Weights of a small sound classifier.
Data: trained on synthesized solo parts of chorales (CocoChorales), 23.6 epochs.
Rows from block 2 of a small sound classifier, named by matrix and row number. Rows with one number belong to one neuron. Each number is 128 + 32 x the weight over its row's rms, rounded and kept within 0 to 255. All counts start at 0. Numbers have three digits each. After the name is the row's rms in percent of the matrix's.
After each neuron's rows are labels from the 100 clips, of 14976, where the neuron reaches its largest size: "responds to" is what is common among them; "lies over" is the class under the peak. Only what is clearly more common there than usual is listed. The data: synthesized solo parts of chorales (CocoChorales). In brackets: how many of the 100.
# gate: MLP gate (model.blocks.2.mlp.gate.weight, 768x384), inputs 192-287
# fc1: MLP up (model.blocks.2.mlp.fc1.weight, 768x384), inputs 192-287
# fc2: MLP down (model.blocks.2.mlp.fc2.weight, 384x768, transposed), outputs 192-287

gate.223 111:090115158184127070140014142124135108082129084120190140128113141139140111149090142075117095127097072121096124168145100102108145112141129129116096136143146130114110114148088140144078139100100090112114076164090132108079205077121100083112157117124120107140068178143117085088106113136105109058
fc1.223 100:068093195177099117157179093153149129104079122070103061072153134084094107135136159098106171157099073172103118100109125086098111142136107143110110112072063131111136110112140112132105171101112125108196165191145141127121143096108154213169112083132165127147061134094112113139137105146128110127
fc2.223 105:153193109118167155088088112102102114182083115072110145120147102075064163132083077136164133133127111180199143123164089163055137134117089096101125130207154201133114123127170090129108151127077091137191154097104119083116131125142163110092113136221125129115087188135044108165141136123052156103
responds to: flute (41); note G#5 (40); note F#5 (26)
lies over: G#5 (26)

gate.633 073:134068103149105142143080130167115103099133143121176145127146164143131184122106175113138136138129127105211106115128080162133155108173104046132122024089148098126126137095134106212138106116098136142132150086150114148114093199106171119072121162176154122134121159124134122118146116142145139109
fc1.633 075:108129153140115152116103165124069122122124101179230045142129149131114175143165174176147134103152169152059162135123140132133138127163106153151121160146119097103113189152106112119154132136061151136134105086136109120117109125124108103118113181170161118135097104165101144131184101135133114079
fc2.633 061:158143209096117161135134178090182177135207139108107097060102153079160115144155164103091151146114112124142133143081134118117160110057112127084132115070073141096141143156156134085117127109086125116036101162137165155162126131112135128100121108112083144102098139172191144086173133112115132167
responds to: flute (64); note E5 (41); note C5 (38); note D5 (37)
lies over: E5 (29); C5 (26)

gate.52 105:125110109061112097115079111135116069115156118132125139138124114115136143166104131075106152131153079134097124177138151133105111164175120161138109140145151045156110090135126128135155140180150106133139148078097146084154190151128176192116144145162109121179101082130151143150117080151127169050
fc1.52 104:208146143154128124126127169115150089191108194144115122176083108174117142121143124126147078065123107098143126111147170130170150113125151127158140201172199213148127142148181124107091140155120098143177141157053125068133144145140117110127145158123175101175163109144172100154111157153137164193
fc2.52 089:138104170125180117179083138141087118098035135076156131187082129050146132121095143132153082167139111175127157138165118128055063161142050102106143188128057111086140149154083115139116118090181128128185113112192079104127143115112128164131172144110084151063106083160150114201096178119156153088
responds to: flute (45); note D5 (36); note B4 (29); tuba (28)
lies over: D5 (31)

gate.618 094:122118100121111099110151148151124113146120145107185210171114139105103102138147118086162138133143100113088153116135136128171116130124110101138119092136129075125141129138147127053094114132119147166205120120101125118114111141109093152123220140103187125179155088120127137101081088171137140120
fc1.618 101:074170109110130122112154135157130124155109129150102153115002108131129162157107135004176158116112093122110102147122135123150160116124125106150127126177090067109134164110073144109106106135106109116138144114131090155183101164176126095144098063096172103165157112088138159138186138106160128122
fc2.618 071:132084138113159102137090097105085147078100084169137128185006097087160109136118129092144100133131152092115113177141086145167115129080084156158184068161098096146103095110050093157113121138138085122166162115136107078106102102120166122202178107134132120156086133128139162184124074121089081084
responds to: violin (41); note G#4 (37); cello (31)
lies over: G#4 (36)

gate.513 114:152115119156118137128128110121140065108128147117131119175091113113175074106186111149112160113139075119111112142068106123125116132106085131130083072093134156098101155095075123239120131146118113101138163163106136165075115138186086197118220106148121122132101134145089128160108080110137132110
fc1.513 114:135134103136124116118073108111080147084159116114110204101172112115120156153111122074125157139145127191197079098100113123105139152140143120118101100078138091123123143152132101104108115124099125104147118199118145136181132125069096088208078084170150127115110134137089159120143140145130127086
fc2.513 112:099125164088163163103104105158071087202163129096146109159182121104106181111151126141158108113097123129137115120137122139083071157066156114106097134153170179130149146113134115178143106111123143081180135101151130158103106063136096095101089137145104110132109135117148145128099108135123129085
responds to: note A#4 (48); note G#4 (37); horn (33); clarinet (28)
lies over: A#4 (32)

gate.603 055:088089130153132154094119109130103156141128134088087074105120117111125078105116125096116157068105134221208083116138105129170093136063130144112168122164148109147140120135104125167071108098160163097148139149119125141094121105165091135126191128135080139190157070143116108087075089103124151123
fc1.603 066:114091178119140110180197101146106094086140095097244115094153123074102141121137118057068126079101139061129106095136105104095100103145112159135130178126172183121088170110180159155112153111135121123147177095121148154198155121055144182141101136116103148169075064129221146111075098125137119104
fc2.603 048:145068117150153057182112093132121127095113089129170065094065083177167133077098134149096138138083111085115156126147081122162196101098111097114154092167084080141167096102134118146079129137110099071079128143142149216153173086121051156092119177134140154154087128108075121108177155125133100149
responds to: cello (47); note A#3 (45); note G#3 (32)
lies over: A#3 (44)

gate.233 095:089143126078133103154103136125154109102170130132208128103178153106213173099145171062159111070135165114196111090077109088067110112119174123069140116111076205082116131135106149179094153154141115104140091198105156122152193112063133065147129081149107127122092164138078135082121148134085126048
fc1.233 089:185125080161133137045144133145145140162132124133123156184156087126113094114122106131111200114131065112092110154179136155144168138144086147111133087112147094182145145125128125096139182129185104134168156154139156159155114074177128085122136151182156081155093217103155152137066107149105151089
fc2.233 080:152142176132150120153080129154173143089166107170125179130080137149162137103149135152112194139103108110138171066080165150095114129149117141057149194149079124072128117146182154171170151078112112175124124079126134095172112138157115119096137089186132141109103183176116151133178127174167136109
responds to: note A#4 (39); oboe (37); note B4 (27); flute (25)
lies over: A#4 (30)

gate.572 118:100155149195127115124171162133132138106119123172113129150115147200095091130118147055086082156105142150118089127137139101107153105129145163169075130146112131123116144127136121109050125115118119068176089198088102128172138133056106155154117093103120102150134191101103159129114140143067091095
fc1.572 115:104112154112116148140051147128121131105129124074157124164063103178106126131137142144104156177147127187110161160112116130087115040121110129149161101137145100072115169108187108091089122114093119119148115184138084153096072182126126131075131133067172135124104105150188147197125075112158123186
fc2.572 142:150159118131137158088130147120153123205118101143165131133102114127200131118111153078193169127162183093134088096195119156121060113088151144075140129094099158130118108078107153140106098139103117163121172210128134081152082076122135096113116121161122150157142146188034135108119118175168132123
responds to: flute (72); note E5 (50); note D#5 (45); note F#5 (33)
lies over: E5 (42); D#5 (35)

gate.117 075:135124126198154100151239137123131061128149130155167100067122131193110074135137098151093088148085105135139093128131130122125099140161009138123090109141137130118137099108136164114080102084114145096150122145115109151133116183191129114088110148118075117143079123092119118147124145107104109097
fc1.117 075:114159141072168114121085138124103099094146160116135136130174078116129149107118141144127147165121142251194167118159132116142128155130079154127083116163138116179121134147131106132091159133135176139101179109123120108179142160255156127121104162147143147140098102151160170134112098121171146100
fc2.117 070:135131093144133137086099130153173174202132144218129138107098096166145125112124146126131173125104156095127117150143156098147173129106205135116119095166085077120104104165111145157093070149130153149219168163154118095132130120137046121128101135125160165173036149106092153126181162123156111129
responds to: flute (67); note D#5 (50); note E5 (41); note F5 (25)
lies over: D#5 (42); E5 (34)

gate.734 075:104063091147119137123100152116129146134181112125119207088132101120160089139159117199119151086100157188094111081142109107133118144155026139121129110105099184141131143086130124176133107109107165132154171073142140112122204114127119124161165100152096134086111091120129158089158180104104157182
fc1.734 081:146193129146129160112179135108109125142124116142101118090147130134196091136147108091107123155083102048121151196149112125132133109125087117136131167142154097097155173118121136089118128128105132127131170170163120057187095110172136138141122142110120101135143083109091112153120079130146091127
fc2.734 051:125089184171132122144128151070164078122175137098054117131111178166078196167155123152162213100096124130185125149129156130087105152169108179137070127157124108169114139132090119134142132138136130156133179085138158169093095104123136071136121142133099186158103164107114172101076061112109144135
responds to: oboe (51); note C5 (41); flute (39); note C#5 (32)
lies over: C5 (25)

gate.704 103:134111132160135145129175150089112110071134144095123147085116095126113127122152104120127186142150100041059135153087129099117130157172143147083092071139149153153123120106113118122110150119153099118123147181114103124189153108066075073128153106079122129146141132107130196174118166130089128197
fc1.704 103:133098098107125141145179091096130133173134144142101074149087140080166195147127143067137129160151098020102130139164137182103145143151178112083160155139118111096143077095106120104100132164100125118099142150116125135086123143112114109150159142170104141136113156112062093133133157134088135222
fc2.704 100:158153142159141131175126098150147125142150099035128147158117119115154163153094172140106135138111146164135159135115147157170150122110086118164165109172174116135091116138131152191096124152098138133160131145141145136078147209116169098178169101117113159101053181140134148177202137158081179125
responds to: violin (66); note A4 (51); note G#4 (37); note A#4 (33)
lies over: A4 (45); G#4 (26)

gate.694 112:156139118102137108115127071175119149121151144102142110079104173157094124129159110169064140142139079057142143103201148116170125174114150094119155078083119106117141137135101082089151138101150104140123155128121122113119148099114126144136132176147091122094118139139128145114121121096160114182
fc1.694 113:141120108147137128173024089099156110160068107195073077107055143147107088101106136146118138136125037129108134129086115169117148098129122112114124068147077059106105092115111110104147126079123155109194166130115122129094115144133102161124095161132101105148136079156161109149089087119149127123
fc2.694 097:085170099167071137145141189099148118197045157123147121125153086113100113108085077132153085146148123121143106142149131091134111163113158132149109057091139209164096133168129142143163098096075129208064110186096103155149125170085103172164102110111135089158184071137215063118174148127129112122
responds to: oboe (69); note B4 (56); note C5 (42); note C#5 (40)
lies over: B4 (31)

gate.76 100:075169126113109130147073075146117121171128085091144146125132129147168153109106134043164156118102051121189134126075143143098111098083144131149128088101107141102104198102146108110112159112059117114158145180119101138114172147169116068159124137103098110111093116101147138129100117124130143133
fc1.76 100:148105104131128126113174105111107105186106138093093050177196196137127127145157104250149146128110154104089107177097169161122110133121148079103140092095095139125133130106204140146116167112091132092121157156149108094126162166100141141138161153116123123096170173119102125151106161124118089098
fc2.76 090:134140158170126119102116110120089155159081118126132161147135076114044125183148110120119191166103113117154092081112116135122149150087107122129078133174127142150118129137139109095178126130118109121178137066136102101100096055114133148048124114168167152154071165125124133159124122144041170097
responds to: cello (77); note C4 (44); note C#4 (43); note B3 (29)
lies over: C4 (33)

gate.36 093:101105075142120117091082160148136130184147137140137115079136126143156114162139129115147202084160144182155079091095123126138122152125091136113101088117109173157144091158115145171138138106131164129111134118121119150126206082065055118176054097139146106110107079149078127119108178130106136107
fc1.36 101:135162110110117079090104128137135123140123115140190087141065140098135112131136116134129076142143133154211097110131109135076120082087160114141145134134138147121127116127160127195137137084133133131073143087107149129165120074064059073091081128154113152118114145115144096135095173108128165200
fc2.36 069:118114081116104196118142129100184164112052122171099067139121140000105084107141154155167112128131203136114182130181123093156085049140070113135121115078125142129092177128168137101044156146099132150172140106104151164205133173172156126159103141144176057113145083113083176116141145163096152145
responds to: clarinet (96); note D#4 (50); note F4 (40); note C4 (36)
lies over: D#4 (32)

gate.599 084:153120102131126142103167207132134177125126067126146138139162118125094133106170136074118224160152120185072087134152107118142127104122130104102085098133171116114150177166123129123095111127146145132104142133065107167065200099162138181116120131091127115166057074105141098135114119091113136138
fc1.599 077:148088131148119117125220140136115121128097069101121185052174108081096094095143159039106139172135095211125121101166138152131103147103061122128086061127114176115108133142139116121148108152128112144138119048169172147065148130134171104092056092139103150140172133119118125154165138125115100177
fc2.599 068:153108051139126175145134117158098140113168117127090169174138110125142136157138090156086099164114095134122146091050158142115179128132093141190138193051212144119174109132107116138127122099151121109115096107150125107094160137128125137156139148180104078018150172099107175172117175114082072104
responds to: cello (54); note A#3 (36); note C4 (32); note D#4 (30)
lies over: A#3 (29)

gate.465 093:095129144111133154079092105124102108142143136145109181138173137090129126117131115190149129085128090149067130105134080142116122140085118103122098141124070206129145102085145128098099154133134112151113137139103120138156142156164166194119068117191175148173147105104090126092050143141094139112
fc1.465 092:093096137126126106161151108128130130136082112171031087115106164122139158097116097039131143111105095053135114156090119096135097116162127108133130188084102135115150128065118138120142089147104147173122103146187155108017149090061109159168148123126124102116104138133119156133136107116154119144
fc2.465 079:091181163127092255120149116102129079146115156124160191116223108135131040146126149084106106134113079059122132102166196117156100128100085137163131132140138152172192183166164164137180128112092122087160071163077142147123086108098133171131118142078118099122150097128173104116120185123118143124
responds to: violin (86); note B4 (35); note A#4 (32)
lies over: B4 (30)

gate.343 097:114000102086135106126159089076139145098138152100114137145144122132201141149158145195115064106138101088038134113166136130168113167143201143134100152155160049134104126134116121171093130153120118089161123102085104144133123115101152177111130172082126117094118063120096181147102140175083120184
fc1.343 092:126155126131101114098097096113123148175109132129131136166143148124142113136108144213096148127102123049171102190064099117113146139099131125158130146139115151111106070066103148156126128095103103093120101155124171150138098123110136101088180136123138095183136108073113128102151161105140148089
fc2.343 082:172095185118128095150109059095125104144111119112170152087092164102153075122193163083126181121122192157152118181148147136159107088131091139109159135131112113169138137096090107174069114149110101126154120138127158093110206080119099107149150115106107113152127112065173143121130181112125161101
responds to: flute (32); oboe (29)
lies over: silence (52)

gate.463 120:122118131095113098101069183122132043114147120130124073085102118151105101172118155116109176145143102157076108118126113130140104095163087080100088123126142111130140128137129123101101134106139123165112133052135129112112154130113098158140141136115088128146117089102151178137104086135109129112
fc1.463 126:070166133141089119116203085132129112068095141148134152115162139112137151127157123061086136147117097098177131153025156107136137090103085184107147171133142151120104151116171151142110170107110140117140149098111182105110174062134159139117130123095103140155156179107142120154149150135119129122
fc2.463 169:132082137092107113096168131150150143121161114139128167091135117114120097140175123120124125167091170145111117136064137176100110152117188114128120124135111113110108123068111177109169151130227168114103083113131184087188174107168121110168158121129101113159135186145202114120094131103255122134
responds to: trumpet (66); note A#4 (37); note A4 (35); note B4 (32)
lies over: A4 (31); A#4 (28)

gate.153 119:124100138081136131060153151139101116163132126090078128139181158162133096109145092145103210082138135143073141070159133144123124125112087100135132133132140142134140151141157128164140134138121115123100119127080127146059133104093137133125164086159188076154163121140166135097179120119152146190
fc1.153 135:103124147103127139090147087138112112107161148079151109172137143147184144127154120182124109108113107222114125160081115136148142179143087142115119212100132193176156086120146148149141139146091090091143100096149160170147100133052186091160110137130134122129105092121154188082135140143112102105
fc2.153 109:145117104168141136109149101159092172197171181197136112096158107157095084128091121150127207160142149088179118089091112152108094122156093116215128118094189149115168127161151103126061099078174131144175156148080147181143132126137150163195147179219122090077102124142200129096137176129139110119
responds to: clarinet (75); note D#4 (48); note D4 (40); note F4 (39)
lies over: D#4 (26)

gate.582 105:157140143130139129103177115134153101082158154126160052076094130089165099147116094146120083171162149190132121143254155108138134106104053133137126082136128133150148154170083114164096092102135110141117143163134171139159145182108127130093055142081150165161179125133097094174092113132146129181
fc1.582 104:097116146103096118175116115111163105122127101099149112111120127072116115131141097074110153156133154098093089159077115204090131154083082159162126120129113150084096150157126126149192138138155155104160097135084153144080188103168138069103186093079094148100106118129130119088163141124121134121
fc2.582 109:121150131067121138156157145087176170127167109161144054126113105109129163125137123157068130148090128072080085097024116140130155095162199141071093110171119173147160101111137155101137107116140137135078128097105153111194127078120101146107146173085161076152118125108091113108109115100126111122
responds to: clarinet (49); note B4 (45); note G#4 (38); instrument: violin (38)
lies over: B4 (35); G#4 (29)

gate.143 086:179133117089120138102048127127069120070114092081192179090059154118164132137156116127140150058165093129204130144110166091111130114106110126095123066150158094105129150139178102149107167113125094093125181084068120112114178157229110100144107094079174148115133112123140102145148109126149138167
fc1.143 094:090134066097140133074219180148167128107129169083243143169163119151064108092147153186127103144165165091098137122188166130090123123181139148147081177132139137093130111130153150110033108154142178151098140129071107144123175222124142159133169149122114125139151114144155119129076122115134154098
fc2.143 083:078138135087149107138104110142092112145092144095103089201057106121156148076087141111152142094130089145137114082154073104107156136119099086109112134176105060108140111122180070136058102109142164091132102132129107103085109042121108092132098154161189142153105113118076142120131059125097179131
responds to: cello (87); note C4 (36); note A3 (32); note B3 (32)
lies over: silence (88)

gate.753 077:131163096130142158102123092172122133111162121094166155092148182140133134122136154154139148117131184160083056139150137105135138176117164192183129123163155197105123163114113143206073119125145108088118104103116139132169137191168163216152155148090048055203092136118152145155119124107119144053
fc1.753 081:069160156137094086119104180126091134090111154123110130146159138144103115125110140063144115102128114139137142065185126135137150106157122121157155075099119100109132104094116122139139142108122167142170121113108137159153136166087141113092145215106083167107066093141148137090166099119163130115
fc2.753 068:157144063131089077101134100119156072128090127160115082166086088134177132153103186126129113133128154169157184230164060129144192127124119128078145141151175151127094160158120150141101137151117116170098116100120122171130165146102063110131134140134154108157130171139127110122145141104115129193
responds to: violin (47); note A#4 (34)
lies over: A#4 (32)

gate.342 095:120209105081124093135116156114114176121120158105098151142090118144072136142103131105070110117146101162170176112093128091151111099157129189089118142107099115194134132137165142104131166149135099153165103202103159127175162199117154047162106200088129084190183180156151198098088160133136160120
fc1.342 092:130064137142132082125137167114105183111092116172112168116103030147095126106144134147118165160107088107128133129106118085135138058162109074147126149187164114062120153123144109142154137130112183147175164117116076136071110012201166150127105086122154119136072115132215107124165139137148097135
fc2.342 085:146147109107109125053143158087151086133110141158115096091088169188152129122150116090203119159167099091082102163159078095110109139120124114086128152097091165179133113178136143086162105131123163133064087122152114047134116081114115076153113125129108151217107116094104101094131132158125109132
responds to: trumpet (49); note G#4 (29); note A4 (25)
lies over: G#4 (25)

gate.740 101:118111117162122109133084118153108091075103113115106176078082136154092142143104123109104144105106050086105120152070138126157171126151108136125124107108128092140121065122104119087118128083155118089158110173126199115089128110050177108161093129121147112140156174146125099142116123144083083134
fc1.740 097:133126139188125141150087172132147079134136119104164106123078139140190152099131164127114139098110061141114128186100112136080165101184146125100151137096116109143139109106142129103179112091103099155211134203168129179097096115157163119138107155163150104154166182170138169141113105147155131143
fc2.740 114:140150106157117110158160155048078056196139167136139125134170115095085184140107180187099082111138124097127069122123086082099133111159078103065097107098151105147131100119192068138101137125127129111231153114145080128147165182109122111070112200092160131135156074140096098098073138129027123152
responds to: cello (59); note A#3 (46); note D4 (29); note C4 (27)
lies over: A#3 (35)

gate.675 103:119117137141150098097146081145124117141123130098127122138069159147136115135113120108161095100131146190111111083144143120134163175131125055112108135123050092145146128134110129160119119136129113145083106106116165107125133163048136134157112132158139132132198085145140202094129149152116134144
fc1.675 102:110082162112107139128072173096100137097130138087088083077192152125127165087148108082158046091151120094209122097091172103106083104087123124111161110103149077098141064117118108138150143109126160167092160147116140125072161125135119147108085133161126129120126137116149129154075142120178149225
fc2.675 090:047176143087112112158105178123172119121051142143146118121075122094141068127115161133060097099151104172110134103111119074180131135158099090087116118106118145153144115162168151081183135140058116109106086133177118117144111189083109104131130083085103156099094125160108125154129179129093120150
responds to: clarinet (91); note E4 (55); note D#4 (44); note F#4 (36)
lies over: E4 (50)

gate.10 118:134119075148148153069161129098092074111097135056160181059151133087138125112149159128134156206128128129140116127210101141112111131121105152126159143161153133156145149170130130111057128123155154127189118145181151136163146140139147094104149144067092168159159108105116174093076119139123128096
fc1.10 111:114089113105148138075153139104188156105141127156145168161080121162087097120127172185086116154143120105108120143160122127126120143145037153150102109128088101123118071095173112108155082104084118108083158138061124125107146152136138137154120132090098128160106053204129111143097125102126086120
fc2.10 137:067142196141107148146092128167162129117094167143098151142074096125123100137144130110175137119091117130164138113143144103044090131122143148102095118230104124176123114094091131106120101144118124122181200105114179092090129076097100083090142088146076122195084189107127137123139058125148130139
responds to: trombone (95); note D4 (48); note C#4 (46); note D#4 (42)
lies over: D4 (37); C#4 (33)

gate.227 094:091162064126125134147098140140082113171100138181157145107061163169060144130133136082160199157112134136167139107161144102136136129186134115168066107143122149140116114123133147081025151126109186145167117063143088053162090128100121070100072142106124125150124055108131117098130145161142152111
fc1.227 087:143099122217118099158163158135079082052078102208151156109168148103147128088137137157119141142152109066071146102084126146108171123110131196166095123126131075103101126135111126124157107154103145094173143164107153152125134146083076111133144086153129149076157120144117146133131094141142106146
fc2.227 109:117139165236092072128105102151170083107162129117122133128117146123129081130135150162131132164083132129121180179039121088116138115144122142130123147126073131164139117096112175174168104135084084129093133131138199187115084084165091116140112048125109184170150135146116170119181163173089144170
responds to: trumpet (84); note F#5 (47); note D#5 (45); note E5 (34)
lies over: F#5 (34)

gate.420 073:115105119109120114127000138141132121176159118114053120174097124143132119149112111110174140082142133211093095073128070093129108147165122086128111104149143230113127096132123112167086136111112108130135101134127152123104153112130104217098131130128164124162093085124128122139134115129149141061
fc1.420 084:112220095156137155108063069135104145132101100121022114129145123124138101136092138131185152144154179255116061111104118142148109144112176144110114130179137148106131157069111142141158148147109097113106133149142125094101093139154165150105101101077151119121135100160119150105153126131131117058
fc2.420 058:191145078178105113108130137122180096137153107157107134147107102156154138131148111137112105067137138175127175189072115127173195109164091134098046127077211086138112106146133139130069131161153138101101093115208153119131143226107068117076146154143135101115130148081089153128104106148094069154
responds to: flute (45); note C#5 (28)
lies over: C#5 (27)

gate.335 090:122174068136100158144101105130155039183130145131160152105109135142221149112101148182129137068128112147160137158120162174131131118127112157115132074152148122122123143128142132111126117117143130121139130235174161174086118118202141115166158072087179121121117120147122179158149109131154142146
fc1.335 088:132131102108147105103048141119039128102178125165090182075040134127088100105118125163104141133146126077147127130174117120130146111167146163160120131119085118092143094100140132107125086119155132129101101116143094103124167125154150147121140127121094138082149099173166238118105106099159098129
fc2.335 069:141139108130141160146072108198104157109173171077172131146114122203102084111078112165097071146106117125116114100136182102116149201138157109138079166132196152156097130151169094162105130095130146112095098176110111085106152153159116154165124100188141123081130123096182166211098130131157115120
responds to: oboe (89); note C#5 (56); note B4 (41); note C5 (37)
lies over: C#5 (32)

gate.358 082:128098136110124118134205219091050000161082131129195117124153134155130196140151170049112174112102140121105166168100125128119136107155067099107120135125144158099148172147110136088176155147159154111102109067169135084131142077094160162131120087154145094145127149133114165091155124147116103140
fc1.358 098:117068153092120108118147125129139099111131103133173098131154139090120150149136115086143082184105164062121112072173102121105120055102203150133119051094105178115148116125063144146109147142142211125125130083088120121118201128075110087170164118168144145092142140126126132115211159158133163090
fc2.358 084:160134131147146107120112081159133065055137123100140144120075125124165128115157135111204073139144144132120140137121065119085089114107117112126111166182109118099134141086042155187121099148159101165096126114107145100100154161148139115164102096198099149158115193151173135090110145145181138108
responds to: clarinet (44); oboe (30); note F4 (29)
lies over: silence (39)

gate.413 116:132123177110133096115089136108171154102123147137105102167083145139127104179142109185114118167144137064065144177167133123133128161084139136112117105118137144126123136121152149120093112104125133096148070120111153145144118095088165137134179151101170162159129121141136165090092119116104082095
fc1.413 115:146092092149127127089099159105167179147141153108143188119027151123124136085133105046150106129124070124171141129184119133159119128098114153162119149133149167132094107104149118097133104080128131112156123064125136083153103169148092104161049123185114126141159138172108105159137139099122110151
fc2.413 126:165136108188110127141101116187056092068140127164122133144173176133181154167126120158101072140103129113124132093086076120128183144122069122137166132119147119159163093179142129165143141138096133139136122177114124158055141106127104131174143129136135107040126089113091166155172126169068105113
responds to: violin (46); trumpet (36); note A4 (29)
lies over: silence (49)

gate.41 108:108127131136095145098127114074114172104142104146107138130141119118181163143168104103126128092114166129181120080115133129080097126166164081096121072119115177098095170120133136191131149115102127130113122139139154170121193133082166122119085152116141133183160127110065169135086175150116152175
fc1.41 098:114138099140117136118088141126127088148144157200206165144057117202121112129150119147098138096115140101124097147176146085144154115102135149121163137134153092105118064123142120111145147123145138139111126114144129031128171137114111120128088129125104149138110103098099130123152141137137109160
fc2.41 110:121144175073148081108167131144102159161078176090124145132151158057098145121100134143073171081076165127076157156143155151091153185121162100167164127145125123109140127105118101184129180183187144070128115136172076109067155136077135160127070109101066157138091099147164095097119133053128105118
responds to: clarinet (77); note F5 (54); note F#5 (36); note G5 (33)
lies over: F#5 (32); F5 (28)

gate.321 095:149124113108117094092209052138146058160070142148106134170158107123141083094152159121089158114092162134116127095160124121147131136132150121116136163095125138125119117117138120193131156111117078145143141129091145178103055137101144146160188146187126098144100146150108162128083128123170123117
fc1.321 111:140148136166104161077115086139106119133133167083176179134131143120128140162128133075136110144146113119082109146129138105129124130124136123131117139122086191138137150121112168086113109137114093129115124185125181143236135144084165091169124113191163150130111191184125147102150154125127151091
fc2.321 094:195136098074120174088102114111099101172244130157086092122132150116118167155154122150132107135136101067122149110144150114115082147080107151128080139129183172092165160125083122135136124114133119108142116114140123162108093063155117122158150145170055089079115133124164181151151049171112120111
responds to: cello (76); note C#4 (31); note A3 (28); note G#3 (26)
lies over: C#4 (25)

gate.116 118:102139176143155128115203198125087086079146144108091161150138153210140113108099154151101224055120153146124095166191124152167139167191074091095136127163124133124128106165137142128034126118132142102099111119127103138151128125141110124090122142164147079130100062139130088113139140150115126105
fc1.116 126:129137125161096111174051110086223178110119104118073108102155173147170137145126107094138101156099090153139109171093095128152101096142135100122105096114140175050113187117081140059156092130114123100125113189197146134068136081095109130153115085143124123137166110074140129162103130125124106156
fc2.116 179:185125122185137129069152102129052088105127237186112112183140147175136123131102076164174129115142099121132110180161141111133151154158114104126131166139127098123096143121175090144150167124173172039203106109139094108097153118133126174181129143162159106137094121110166133137129131182110104118
responds to: cello (100); note D4 (61); note C#4 (53); note D#4 (44)
lies over: D4 (52); C#4 (38)

gate.119 115:161119105181155146115103153150164134171170131102133142154085136170150088096154116152148128075148125113156100101133130200124106094111105095102165151146132103159141135145157146197098131104137112169147174105127150153117171170157136238116094159184160134144173171165079103154072152104111141207
fc1.119 124:159120119153135143119151135140106073109167160133137210159086149211121130153137165138154147153147153072125144139156165107121128149138112101136143088093115113104146140161146147115075117166153152107188121151139132145180109164100124119104196165108163140133140128149077179143160076132110121105
fc2.119 141:129181175136151123112119186196100169130204127194153097106092128136121162122124088094105155139090127152122106076103162182084184151103177119158123093132132170106151084103100111179136121128159150113134157122123120148124076093135108163115156157132120159142119138138209058164135159084152109079
responds to: oboe (100); note F#4 (54); note G#4 (47); note G4 (35)
lies over: F#4 (45)

gate.132 093:115160102139132145106076153148147161125149112132161115138156120180147080102126137139103119061128047142207117131125124104175136164123091080128101150140149205127115154114139132148058154136141165123088150125135085169172146092091119118145125142143173134101168058172128175135100144122078097128
fc1.132 089:151159153100138130172085077133154145152123158109129034109112147091120136148125084160151088089096146140039135126072133094153126189131127150112152096106117146161139107142121126074119120173138127119149062155121095169124128134097154116130122107150188107076134128132145080103194096145134127067
fc2.132 095:119137177132167116167143152159136168146113116127116132112181159183171148122123127140125179128097096136169083105090028122151141180121212137165141105129112128138142124123117123145162098101153138130109146107129142155164095106137135123210148146150111171131122160106147144107110135097236125131
responds to: clarinet (52); note E4 (48); note D4 (32)
lies over: E4 (43)